{
  "model": "sound classifier",
  "dataset": "short read English sentences (LibriTTS-R)",
  "train_examples": 26041,
  "noise_aug": 0.01,
  "time_shift_ms": 50,
  "n_mels": 64,
  "hop_length": 160,
  "input": "log_mel",
  "spec_augment": true,
  "win_length": 400,
  "targets": ["voice"],
  "num_classes": 2,
  "arch": "transformer",
  "norm": "layernorm",
  "norm_position": "pre",
  "activation": "gelu",
  "mlp_ratio": 4,
  "head_dim": 32,
  "fused_qkv": true,
  "bias": "none",
  "qk_norm": false,
  "parallel_block": false,
  "inner_norm": false,
  "moe": "expert_choice",
  "num_experts": 16,
  "moe_every": 2,
  "expert_mlp_ratio": 1,
  "experts_per_token": 1,
  "shared_expert": false,
  "subsampling": 4,
  "layers": 12,
  "width": 320,
  "positions": "learned",
  "pooling": "class_token",
  "loss": "cross_entropy",
  "residual_init": "none",
  "optimizer": "adamw",
  "lr": 0.00073,
  "beta1": 0.85,
  "beta2": 0.999,
  "eps": 1e-10,
  "adaptive_grad_clip": 0.1,
  "steps": 5900,
  "batch_size": 256,
  "epochs": 58.0,
  "lr_schedule": "wsd",
  "decay_fraction": 0.4,
  "final_lr_fraction": 0,
  "warmup_steps": 590,
  "weight_decay": 0.4
}
Rows from block 7 of a small sound classifier, named by matrix and row number. Rows with one number within an expert belong to one neuron, the router's apart. Each number is 500 + 50 x the weight over its row's rms, rounded and kept within 0 to 999. All counts start at 0. Numbers have three digits each. After the name is the row's rms in percent of the matrix's.
Before each expert's rows are labels from the 100 clips, of 14848, where the router gives the expert most weight on average: "top examples" is what is common among them. Only what is clearly more common there than usual is listed. The data: short read English sentences (LibriTTS-R).
# router: router (model.blocks.7.mlp.router.weight, 16x320), inputs 214-319
# up: expert up (model.blocks.7.mlp.up, 16x320x320), inputs 214-319
# down: expert down (model.blocks.7.mlp.down, 16x320x320, transposed), outputs 214-319

# expert 2
top examples: voice: male
router.2 110:540472455432515514434550475516472456577520424599517499514431551510520392453464583519510485474601575456447427501453538402490534453481496452498487485472533459463507598595546619573506506446480515520512473462539487479494541512572575448373537470528568536483495445630512503560455531520499471519410545466453547437499547583501
up.16 062:496421488550662492508515393486542405517447402587568529531494504444456477535403465599601535468528431520581548473548422494551517390487537520460507633426541453484547410592506513535583432451508506448522571462557578450413490471500540477493554426412432592505488411489485492560405499507535486521496477514482552566409465461442
down.16 041:543556416530502512503443553476493532542485428349445504513460467499546600450538555466502432458525518479559534394454441484441533532408443480477575530526527522506347495543488470511435515560509496500526517550427502617504514479480477551547411474478461482453507484423518552574488518548547493460485444544562475472521517475503
up.17 112:458560406436486523514489421496570522520501535482524514503464432509517482528451480508481526480501503597587521456578496479421467564545447532471551526553545500517473449457524472520472490599530479466497569524447501613532403493509526574576486427471458535575452577505506440465385476457559539487483500536521441430553562486497
down.17 104:495523510507495447512535518496471521372524496600555463609500543477423504463513464466491528493483460457472605621450500596528566476439499466484515514515477465504588537490522511415453397455442542471480445492593456485482498448551520521476518518480492516423551378562537576535565547515512507487519474534481481495465471522531
up.18 124:455544355505413628488509501599523598518492525517489565437515402453488478494477482415443427480537460482535500459509513555497504603500536536550506521532466464454483498503490439482406465494511508553431485442488461617563471393477573680602439497530489531503461469489562515541460423417514529517490579463500331436514619527559
down.18 135:492509540530501526529572557467432533448492510611589489597514532518446529444573450462478499516466450501473579639474517598535532493441512426543532507475474485489600499515520505480399474443420527467504465499604445488476482421531529517482483485498512477460555365585558645554567518498484537498529519508468455500458479515507
up.19 068:481503459443506411611407485520512529523494490446519543563517451431472463552483509433512441452476505598456438431578439445503451550445480489587537516468404473496490443524476383483440502479506436458545515487517519557595480586490553449494421491537387502469494519414552524553497454415475569460534548514476485489549526579561
down.19 055:456577397553548535510499490496491516499493477564547468384483520518550506415512460455469595470437455438534568435510523552459582475472496487512609443542534515528490389581526472491404563492487506516499454462660530563529560421533514577558503541476489452468452452433494538478489494451559515494533558476571501470472572587543
up.20 177:551442455531509620420568476574440475464515471559449458405525522517437417435535507486449521501556558492479552531472600577486567490433591462618486458515426520446550549510539555530425574495440556486459461455536458574460506447551473574482522535525550495503507434561492560509568555513477459569431627463414387580439512505525
down.20 196:497486528540495496514549540485466532426519496616578500569503551535417532458548487472486522510473462491482612601494506576540538484452514433541567528510493464487603526531496534459421422459423519448533461455592470487487484400552500501468473511513506498470558376618553606569538533487485551508521509488473475527430467511509
up.21 062:570486431524525522560520562636593539489498494473527621413446497518445509545535546520476558524514441533604468529542553507456587521473472582506473422476545506460461442481469478600555513551472451513480555539382486381393492539470516528476482466551536533508485547426540482397511519580539537479559420551526489428539518511512
down.21 045:447402455546461585550505479500501513453477551466432495508466470473491438471525394477493450529432487512469461497455503502558446496517420481468537585538481572487451508512525503402475542483486497453518564380441480580512524445503600595456532553448467487496523384451463524496513483477487427561567591554482531539530461529521

# expert 10
top examples: voice: female
router.10 089:482511489453567488442484487507487573545478462483455469482444570518444564527449567490580471479450491494527484499515503583464547462523479444554502495515510443563515538484519409510667491514510407522541459513544431464492437595447458468521487516496438418512487564430526534529464508598380544431421484550491495449516475459524
up.0 097:549535512483464468484424493565532573535403537487425534446508543535478437487463561554392436526557499459490510490587453506412435529492500687672554450508477538531553421466468499523599525462395619492524519449494599416465505464450422518401476487538478517453445444425544497458621508503486510494480407469522553618576483522497
down.0 098:513461427522513541584489451482503508462536543531561475562484475501478480532445597428527495520595457508387460524608532521434425467524501390493481480503502542457325493524378509333525503487527461491513507526497526519542446530530446572539455390502544512543538553471529482432540508560498533511407446480546536440493525540510
up.1 101:538473470522466501638590521554506442448538530508519411385430469478489552669381488437490536451542393447528571495526505498523410571599519423428518459432434554503441505531512466479483593481575507430523555461606564412504427499573516555495464461483523532556483525498546491493417506466626467468489461536465575388414580474477
down.1 101:523537463480524458583468539479532486421453544494426438432487469533471490458561496494515432493566535497576492453488582600459521496524441504435535614440512499557494497451578488534487598479464387484464505474555509433432518515565535477493542542528441520643566551487523486520548532527479535617471471515575526423491433578581
up.2 094:565493547583470536457555606421578527429470457466450528505485500535544454493515506475530497466489495498484411477476416480476495515394504481484512496514427440492517470427561459495478499421467498554527536414430431530569504531517441506504419497530460469490436494522521481584405544450469548606441499388559517555511487589432
down.2 094:545559445505470548471478481513417540514551479481568490446482376561513544591416480534484526529484564498507424368557480499460574517529389443460422505533457455489405464547404504428524501557521552473503534430391453438433507470479569559469507577472558551442459434537546519549515623560507426444499534443415429505497510461541
up.3 098:609523423501498451516559512531502520393475534524533494399499535447488489518526436571496434581446498558478490465449451541438455515442437479536432539476504567479536605456609491458476553553508503469512485512498572510479507406570496553490507535476534534472491475528520527577558463497521441525448455533510594512461538487471
down.3 100:581552511548495503529468483489441463446449457518521433538409503479509515503616548456437480473523546498502470549418481543532530463513469588717465495558530566446545451469547563444478542520422576535465544547492408544559406505464464472525530529470427508471559612482549457494479513510486498445461515518539444532507504505533
up.4 122:485461520527531558471500548520497493438573497519519529379558514621497487437565480505438466525387511460467576465516541559560473574459496493518548538466449483510517515501454541464506542454417560641489429457570425597518459522502549461476428603351472474485504449470486514515490531524502470473467520513500548476522483472491
down.4 117:485424523512423445508434558498474459444454526540479578508468503517527512516455513497481536519475536569463526577462467488469452478499471533520563485455470495495438515520568593443608569477530541591586478424506561540464431489501528599445451509509498461381569487426535406541542422515514555491492451434539574581476464540516
up.5 096:473473496557452483407547519455499638461556532571494529508461584492464491488499526570409499514440496465555554529453514500508542537511584565462534490495512496464448509479512487503512531519538461526547514462575490566546503501500551457476548563476514459517475518473568460437473493504588532531399513434469556592581469529488
down.5 099:564507469471557554519576447512492461515471637543510446549593529543504618483521522509404397486555525534469499603547544491469457538530501535467477559492537558437468492538499494500526479445504447544479463567471402484479466448500521471509524487482453596411453493437463566521547654539467527505547517581499466500538536484528

# expert 7
top examples: voice: female
router.7 102:406529478439545516577546455511520415562527546503482533427547532506529517416492477509469537420466436449580401424517446417477439600543482442508518507504543585431478533647511469458567462586586481527541447430432501431434475504495558501510507559512481531520461505471464439450473469472518493511551487424502478466573467507423
up.1 108:526502480483424505494499442552484545442492495425467459527455429559544461417561524441518448507454441490442357516430485496619469597535498469565548544544515510509512508475431504407519467527484538467535556543525526528526493464484519594524444591500526486582580477627469553482442528414629555471518628447545498561449489379517
down.1 102:549501523588522469458610472461484476509489523477491472461492442460410543548458520503558497560547546428548327412530538478417497499398511506468458438474465550493409484482439569570606515536529552497482637516429561500585479508538472425533492421426499480528457503521487430497441530456590467550468491491499523450490529540532
up.2 099:473464457562591506469490448479452446570620536466533578566578525396526583561449514536523435471551460584478429538443484438450454524502500562461518463501521567424488459582484531562506508454446517445484486478439457423523535418487381553592405483460479477423520511501559480556539455576472605492474468400555458412536419485431
down.2 095:471551472573484515449559509543464542496575482569531438465412492548469506449531463505563443550460505547496495544537487510500494485572498424420579493492539410493399446516499576514457534460507508559478435456562571404534526531427520568583503521449579499476432575589494501554591451496499608486466558450449618481513588581498
up.3 092:458564450591499503450591565556546501542497550629527548463533588471560470467537535403569469438484576547512518565605484490493554527493491435531538475490466432489419625634533485539502515465459544531462493608484499571501456430522484515563536564511551471498527467481458524501544559482529538532549549458510521558514550576441
down.3 094:493416427471422579549563527545510527480413467427520544592517526460455541457552526442524556492548521446473456458483452503522468538445574508529538494429450545615529481481507446405513569446447517582629431551477488574513519482440545521443517554495520420454543444473500535455524376531516485529483496540468473524439495441560
up.4 101:509452444513527552437469508529491596519554580448591485526522503516503563441443464464418509560505528519481510496524478571588503500459477464550457511498494531582616454386475485567454446551445592461472511574477516589551516442527499558500566448570500580573495417503551542516545599476546516457454550417493549491510520500638
down.4 111:492564502463476406485517413439457443500474473478522504438504519513456490487515562605506437539566443480489449353542522462400586521472553497498447515435527472441524503505526551495544551486502632530450575568476406543473462537511476481509524443567418502487447493471457542491491458484564462540498454457532482580466511513459
up.5 100:518484465450502590500566423473532548511459487509517511518483446447625490515564423495451575490478535499472538497513627560511493516528517520528523525628429542533537547507560551521485505529524507439448505589546505573526456394484513642472473478504467446462545445437570450510447469528433559580562549410501443445561565560524
down.5 110:488435550523471460515486520509410390515551479531457498498549501534521539460549511462457503491579503444575355389558555549487482519535510450454571516506530582424402511473507538582466495514435525517492592531463468492435529457465506436439444447454504477483446501503492467477423541520532518418476509511550510477503468571484
up.6 096:478479445569448456473486457446529558526550464473514401513515565414508560488533445574516495566523482469599493540517443466462566433427512481492574502491461472579531494475544476511452565490518482435456546468462456584539542486531638597500491506515562414506544431446520439529558575446534438424510468461449506465464503466429
down.6 088:471436573508599510496530477423485481597507506573497495545480501482470475480492535506550507523592583405504508484508502482447511570494505511494608428494615466498428441565496515477510478539472442516538510528497495457516468442539476616411549511538520453460487551543487575481427527506477566484485354599413547475473547546532

# expert 5
top examples: voice: male; the word "the"
router.5 090:513486540423486470566593520438492493527481551502547513454581517515491495577543540515533506427391475447562453448560567476458575438505510494450427469569448558504530503590451484528509578523466598471470586521553474505527514578458521441532499491480522533473507510460501582570557470526466529434544611432596525476584439487560
up.1 102:494486541451533534447492438480493464437531502570498402515523467536538425531473424524478481506563527507560502530505478550479537511497438418543539468492514514525478559520567535454425546543427570484561423495482426625629505453551430526531518430463523461506440444526476455463500581451494508569440527508507454444460459587474
down.1 120:526578469471400542539421513516563504498475436600586476597495499471512465478496503557466530518527480441504546432519463468471538553532492518500541502488496483569483500478530285524474452515512481483552552551550516510568522518547507489576452529485486584474449603525560455470559532524502529499504476526504489459526494512470
up.2 088:508573569534494522483527465573458464391474477478490464438605487503555565439509562446473574577584549491539498446410457494495444461560468530520518520524431548460448575579393488538519551565492480543378461459444506436629605581419499478435483537508508431510508414529527504483523480586500530484582535472555416511387470581498
down.2 097:424506507541441466476469555461506501516487482613498449497519471540522542508521481572581542488576565479545502503478413600585583480485538474515577468501445513458411566500596522541472433463488502434551499458543490453544469465485507451478421455414534459458538498513531512404496463465448463461581580468425533521433459594514
up.3 101:465395529425584485464454496455539443406518574471505448342521476429518527546581488516435524499525542482613533503546529557494459574589418488549481512516579508466477543425444499544504486492495554536574517379521564478533431417500488493537442496556540432457488462425499547589467476517405491594511573502465492421521548455521
down.3 096:433492558451481508516550456431530490516472517509459535520530424498496478409542523557455522445484549505475471424611577511498473529501479491509570507463521587546399482446505422551589427512616467489533561500403525437473581522471546462538513501503493586500452460445523551467514496510560588399372477452416466510612490471496
up.4 088:370560503537533537445512508519456555484446486520522479544530473450595407500426480514515357531380527400573413490533474463607491541436482479541515502578526485451454365535526564407552444534533527493460523442462422398449489499481530560409583490523468519426507444523492540453491524500489600461448461474420506487466419493495
down.4 096:431540553463493537438462536402591498578529536494482489463523457492567494506476463497439501523439500549500459626521529476471497452554418513426504555496516573535570436440442459602574476559513512425454517538516527508445503461517517601445470534477453530387449413473443489515554524459529581469343422480525542355490541423504
up.5 097:606483541495432493541519491384449408515612419513525492529474547539477474479447412474566430478452474553608477601502503487483490523516396461535409503599417519405489517546468539530514559578521468551564448572463540465597531618551515440472545433456457521508482469383503626507481447517595522514566557468520483483462594521517
down.5 102:437541506492456526454461482544602436519443426512566494489542446593506449455473541540478461553445490511523486517467525501538546514468506529533582521440572436481467548430544526562408465598477531516462518473499433484490482545532513499490535575541474464486600440565443438616564429486482574500466427486534489588541468522555
up.6 098:538435619552579510417451485430530518557565577619511500467531557496558485374519488627497571493525452516578468533511448545479485460504525483549523535534561457573516496543392532466469568474402533459594598584447461408477526546523471509439557433506549524502498470469535536441457535498437487448465515499501465393523539421497
down.6 092:488532444431562496487500516406494514572422517479401584444492621562459574531457464528580524539479462564517522455457518498482579513537490470432464488489462497461514476505540502473453603449449583445448401552486405332461527501504417544502409511411506492430589529505508626533475535524407496549565485506467588606479476544464

# expert 8
top examples: voice: male
router.8 089:497545508520506543513468529480524394527556493531533554545498498492503619471586489529595543510611484463535498479486458544505545429419461547479480534446505507516478444505575457443464500523499462460380531530440445405535526616450508528417475521428648531467493446500479475440511474479550531584506487556557558521459498475413
up.15 092:551496407528576553594491525426537497501518446447534512547532530511481500462543434524476538537408527432430578599475578528486464481563525499501409491467503477556476396423464551469432559555579545538515544488467524577528459529551497489451461480459513494550485568551457606397483480490481502588480598457550461522502529550501
down.15 095:521514441481540399521424441550555409608472514619589486553524535533461521552540506517477527445550515435515481523465536450530559526541447414483489513437547505564537388519444487422595508499587501427512563524491525403506452616454488456517527525454496510492547504497472497455554586508443537500521540567418561432463507486430
up.16 098:556501468437612487361511535495571458435524364529470601493537511541563500477442515483531537577507439474480526438558524444529559474508513445415520471500473446392523589535549553413506526528432598524473533429488530456518475449577537542521556501410534518585479527485551506501498500474545560511622483423538511501470511506365
down.16 092:519513447521517579495520457451483436555501483504501471429448444483470518563394554563488492483345537580475520516460519546466566434488477530482586456598494616559419541468528479511450562517535504520499510519509524495537506455505447554511485491518512528472550515524522469465434498553497548563471516387504553491473427498436
up.17 093:418534420471390445544445438442420549374504547513578484564464499537566496415479435522504519476505562459426534435486546518500433409464460467469465491517503498451513534496478495452554572481494477556563460469511507496543483500465439525502558417456501427583465429397521447364587424484493487561498527488584464557444498488475
down.17 083:435516399436501468497519546502549460443504529489484499481465472452467494545427540510488561643553426564585553480529528497435551524541518510469560512478430547534422468481496457570515596493502491543474533490538412473457543478451450536379476570485526546493546526440521432401496512596533561496485600523526555579475514500511
up.18 094:428474515446557557469540588503424456508579506496538530509482594615448580458334581503523405426500457457483588457506542436504552534509451574469498481584553450573489463539494558488421542421550569428478425500536477502447584495443541494507512499483559600472546547456455468383404528534532428527481555469483542507443438477470
down.18 086:475507496541551478470544514447501441400559455620642475546604498527451496540504532477431588522454472492483369459536532488499520489499561527454405467516551512502515558473443381451562425467437528500516501611536524556442449462491474463496443518507504658506454587516659582556537610464526513505522474592574445589467524549459
up.19 091:480529482545523495460538420468493560516468487614522581482468522503452597511540508425482484581507540454462570579472592535516508438396415582505522482503531509547419497481553523497520515545490422465430562551487485465538505425499464506538468561551496472477614584556519529523421493478446450493546596546375485473520475555469
down.19 097:490627496437608482489546493498533532487561491568522430577455508522384463473448521583502610523461474584486531488543520572469468499409373465466489503491571588542538487446449404613527494587451460419500483512477469482484471454534507511478457508533509522443306507468469515437498521550552477464570566459465550557574507410496
up.20 093:508511527431591458458561476490479420475520403522511385630540545549616416520469494535479570541491487442561487506569481444461493505439564499549489497553437473522535529567544473519596492544431458472510489447513515519498520440466410470584504570514464456537507514478478509507546648488479481473481432453507578531508536538472
down.20 089:474493472515435509584635524516533480551543447453570452467541460514473607453491507496496539570376532493575352551554511475429455523522482539487523502503526472450456436509450519407540407513576472516538520478566540570510541448526511565458495479567490462419524472537488420455419464464568563511472550513448500464471474500414

# expert 15
top examples: voice: female
router.15 099:476494551457535490470474410485546508514437425559476490551516538553488496617491467476552478537523549531492446453500523493474542507505525485406497469478612486470461568596451480474486512562469488501536404586554519525402440499496575490555544472439469618603515479564468366433510451529556471458475477464426530454515498448607
up.1 093:597449432614552607521539565566559533488481530506467510513471582575523540454493550473524496462438449478429560521447486530499536555455452546504488486501506577503583475505496502482464502579444496581526472426508502556475530483505463535476489495453549507570501533451528512530560394481407516440537467452503466504436518523469
down.1 098:489608496549463448618578436617423619619544544537577591472394502485476587496481502475585487445437542454487579464476516559535564495436427495472549483536427502579453509538542494496498510428515471562485492561533484555471506458478545578547488450495472470369489510514472501476492475553512575427452451450440474516463486500567
up.2 098:510493449502516513552529555510385516403506488468526430550420573461396529471444444491508461510482492499507463488577540489406528570411499511414427456489554466529436404571411518590537557538569496521484483510542466488434503523544477534459418597553522579478493512475449451524461545556537454570553554462372519453446684444582
down.2 098:354473504511471518439508546440605452648475504404468501613514520471448526542552579484476632527468533497408585477472488456471539520516513540521397527515507524540489593424609529433442488473477568497501538537448530525452469554491417553454457464452438554514572480527459498399508488463541530445462606492502532539500414491452
up.3 087:430379526495465540629563470558534575572488481511578566432575484486567622521528482514480467402502522469505485548574458574507508524458581485576445441548583558507540535454463529506524432531488493662544473509470543549427533603546417390418437539505534534476513486533482514492537466523569442489478514471446559534446572573477
down.3 097:491492477530518440511467546513568473515541407493563572563489443511488519490540477419610460484495461519510592495466512549487561456474436482486544476575465534477482474458488439350472461455503490496549436477550481426504512562469562555491388529475545464514500534482594529552638506538519507535559430433527493495501493433449
up.4 092:447499452393483543511466523533534469510511428649537505591491537450518440457505485477514490511526453571513589510497469429464345471483502607434498465467569454465517463582519512559500541492453485483501477541546566496436470493549475470488417491522515482487458560534468542526490505499507457578572530415542433529465428452517
down.4 097:509444520577471496499510479511519391467527546511541466479559408582484557503493487472480563510456459506536647490544538568422437451599532450531550539513587444535530565535425474412480505485490588529442484489545503547491499592582503415537495465517501497488526478533483497464602555550596485435554454471502478545579644431525
up.5 098:539513514491558438403524440453522449475486448516574541477446557434532469509424510509528425547569523389542490448499607501478508505457455490507658539590478416533481483548493495516513484455510364467556446570432514510422610440505520489525505583602451546468511528544509404473395632533473520494542460586478441443493519560485
down.5 089:617415451443489460446548462546530473566524499596419568524502486425515494519530510512488511490492469459513528458582568490536476465580564503526487589507446446529590529552523485450612528532426508523542473533522462484492519429506458562555402471446483528506561463495531457408522533532468483490568533509481525462442545530518
up.6 099:491513456489592543504514440547589522437539532593495486454465584573616492525556469461403553474462446458518498557475530472496512546567481519548501432578475559610477505549483520528529526505531516514529480475496523460552441487439541558540454471445444570520478512480528544456515464455471461542450682448417496455495468555597
down.6 094:548440485554491525528462452462392386464532486556436358483548481434565549477535484493585526504442496548479525362491437490564582484552509464460532620456495498521513587541505528499513461495444519430491476507600533539582545516503548447463467526526433534436497500507435544428589572514523469463515405477432520451496435523393

# expert 13
top examples: voice: female
router.13 090:473501488544592362514434462517574455621482477437466523576528551526449455554479563558583460484497428537537464467477449520535521468529507525517456453424544519470481438481535486437532506506533428526594533525382462472576517503576507482356615517475473560507552651548519465598466500495501528410468498506551498502554484464484
up.1 100:574441430466518514518488480590506419470469502413519426459478540612495525476414475528538517597452489484460551527516510540453499505440501511438524400511514479442480455394498485402414518578493603350419554531466483508436560465495524579422523416447449603483494489553485517441475487482554515514450541441520400487483511522551
down.1 097:501472535523501466461568429556450547418483579515391440573526581529513352503519452451526502508451560504472422527486543543469485571435438548449543429545546529588507521440480487502529476471554579555511527518520506466464577543421545375529550465627580457556425465454507535465438479492601512584498526513555465465482538433431
up.2 100:491531480456507416524544529591452447523608409569451527551511466552561457447516532577505510525497434539580494466445450549400460550452481586523536504570495498386579571517441392475441527459429456516438391430503451506557498450594497535615512541431395577513507558463490516549507373449468432562553532438562537492564458523535
down.2 101:524478542508512520453537439471472543476421486489487521463468482564443488491536546536539411401492504439464444472464447544456494495508471524422439478611495541523501553481577491516577478445482526519460564538494503347479503501567439473471527504502468545518357462442543495524499521607542434540494536465452550475415500493497
up.3 089:498551481477468528508534487513477458486497475503473504462443569512479424566488472525383557485483463514474469521485653404456480504485496470408488458457463467551467512523493464440546518518454559459542473469543518503546501557448519514557394499488493563461536404479463537532437443529487497488520541524430467559554436519489
down.3 095:466514552493497532487443457422445516519438358509518510423525508516400543418475488467426479393507568454552502515505621565521395448457424558465555483543483523464441524446471488464495572492488502517564438531478515405531549461468541425498521530427527518418449553368426472432571495470553519586424473491424418557578539527478
up.4 105:546515537636536521588530533457439590546415463473527411474510544482472489547518446468486569482554474611515523497494413509477520494457509482535424501585533515553548488419473417582538493542504504482390534433535578495521514510463516381495503426540564527499511537496522494494537503401579563472506491539486485567618436471462
down.4 109:464540491553473476579490539550442597558475483507503530564435497538507537583620480464482528558429441510389490557425497484564454481560471435561513535498513495558618537408458560523423495536407397467527426580458509596463486444513525657538494505517512570517526501422572476524509462513580555470569574552459457469557526515506
up.5 100:560525571588482451512430446485493557637436494571583446568496466465483487527445515364557490540557489523563431497579447515463463513482522471546482391470450444534492543437512481542464428551470463494480515532521542462554548523502578395458488455444540488452505412649484420504463443526429577510474470534566560439442497484489
down.5 114:495630440541496525440393473505579492497487418485506503557505559518410513567449446517497527535421379440493497505477525526529525549534473479527523558494511503466454476540399538500466477483498405490531442540557561627612539397446506666528574597494540527530543535461488512520545444528545510468530456489547461487480453496503
up.6 095:431432407488557532501553552507511540533492475516391551552476605617591551479543510482512546459455483531436477545460556477585435409534464531490538531544463393437403496389496483449530515532406473541623476543480573440551443484472475561443527474434502563542468524497588524444477489589510492505602519497480487444537585541479
down.6 102:499474461434614473519533525489504518489453498523375463473530498522463498500577503556485460490502512591588433548491551463520498544491423591462408492580549534415483529582411533577545603476558529457512523649441462404519450497444507388592563453542492420388442508541490497518410548481492480460425499490440476526553507429450

# expert 11
top examples: voice: female
router.11 095:419474454444565403462530531474534492540500529507496507582489570549389665521472503575534485537533478457483480472469470486489517425535457553386546428427595483565532490535494534555488519512505451431508486448482505449540442521446428471531522394539527532496499536566531395450394564512530589436487565487464524483502429479511
up.1 133:479426403432552575475565491538547498462558511514468518489483482584573476459594523554468449518459537509581543497519572512440551525525508503570455527477451521397492485484555540480352513477417538475563465542512496579501425436557481530516397470458543518508505453554424470493552492497498491516482524450536444482439599542483
down.1 099:472559496392442571545508519577466393512491475509536494539510504468498471498436527508501543504462510476445330450555539468623480548474476522520532560511527470519374443544503402584487536388582490453518478512516627539500467460499492648548485484485435527493443530608529500400474504468564501580477610605502463541473544514507
up.2 095:489403511421421511388532492471537508575546526499486556443481439429557465442471477460428511430475578517522550476579519553479479489516495507541536528516454497461546527402526516470417530445566495491546584499472532591481393423549486647508414530422515510490562514461516486485523565521463466515439567495481348522448586571498
down.2 102:523560438423556528453494459461428529488524535511409513466508495491386501418419554578485467541503431446544390448526516496444527519555508425472490544548467514400547541596463561487521550558483505501493642597497455459482469472511504518502513546490451527516429600475546536414487497506497435600519554476519414473494524556413
up.3 142:438401494438455503471576504457463457445590530529512443518580521522577492452537504533523493508467557373552516513451482450477462397545466438521576437582432512425502545458570534478485568511452522506555465596389486463559476549511470468513503515484591472473519481483447544405548536542468475504508487477507520507501488507531
down.3 130:456497483460515464456492551456683459557461552527497509517494456537516473584425491544487621505458522474391530520566516515527500536525458592574491519488435398561547441389481489495597483550510447520536518490402570514503501484384524459480594569493491496534541475397449462522550465516513528523507543508550444487566613457487
up.4 091:344473532501470521531411470497484434548532416541450565496517531482501607499483503457505533400369493631537575463530360480489442483532514564515394399494572454503515433529552488464418503579533483442432587526577649468506470492579475510484582566520533474449510533490524484498571531502454583481499531611558484478464461557410
down.4 088:453461406479539474609491538432557508463538541480562509451597502497548540554469450517519447448404451467435486423510519519515453521471498505541465480528466439598483500566453499532403518538405499432456535441463539457444542503482497519540537579530446565465539538533488429470493366471480604569441430419556496503505452477515
up.5 103:510477473487512566451577449549552469427621533512512523527495489529484453496447518541450428532485542423491498469508564569459532471504499462502534537512489503470486477501490495500433529491482512435587531467501474578497365460511511674519440529404475552517442491475502467464487441608485487577508503404403473518540518474509
down.5 108:477556451462555546545532440527455545519536516471528589449547507500463510433540500532489488483590422508576329456623456485448483473495509557451486463528611541500429451589563468537490589433565529497563628531502457493517452488500557511449483466509520535464414514531406539443462489516508501672444543545462561626462541482491
up.6 095:409435389485431580509510441581488528432545583553479456514538454538515520470553482491422565480448467457498517449468512543521480362490502495581450485540428442492441518428516537469442540406584499379544465607504452492556491439519516529455464396462467524484523533425517492461598505541462500491498543513539458512455592515494
down.6 101:487546436495583525450503439437430513547541475474414536493503549487464468507470547582546511469522456504494403443541546552427500474457465447497507431443476478497292518443558507546496484532482531517476569460459523537499494536502531509439519509495486532403442533618408468465494491530420478553537518442441494448479515582411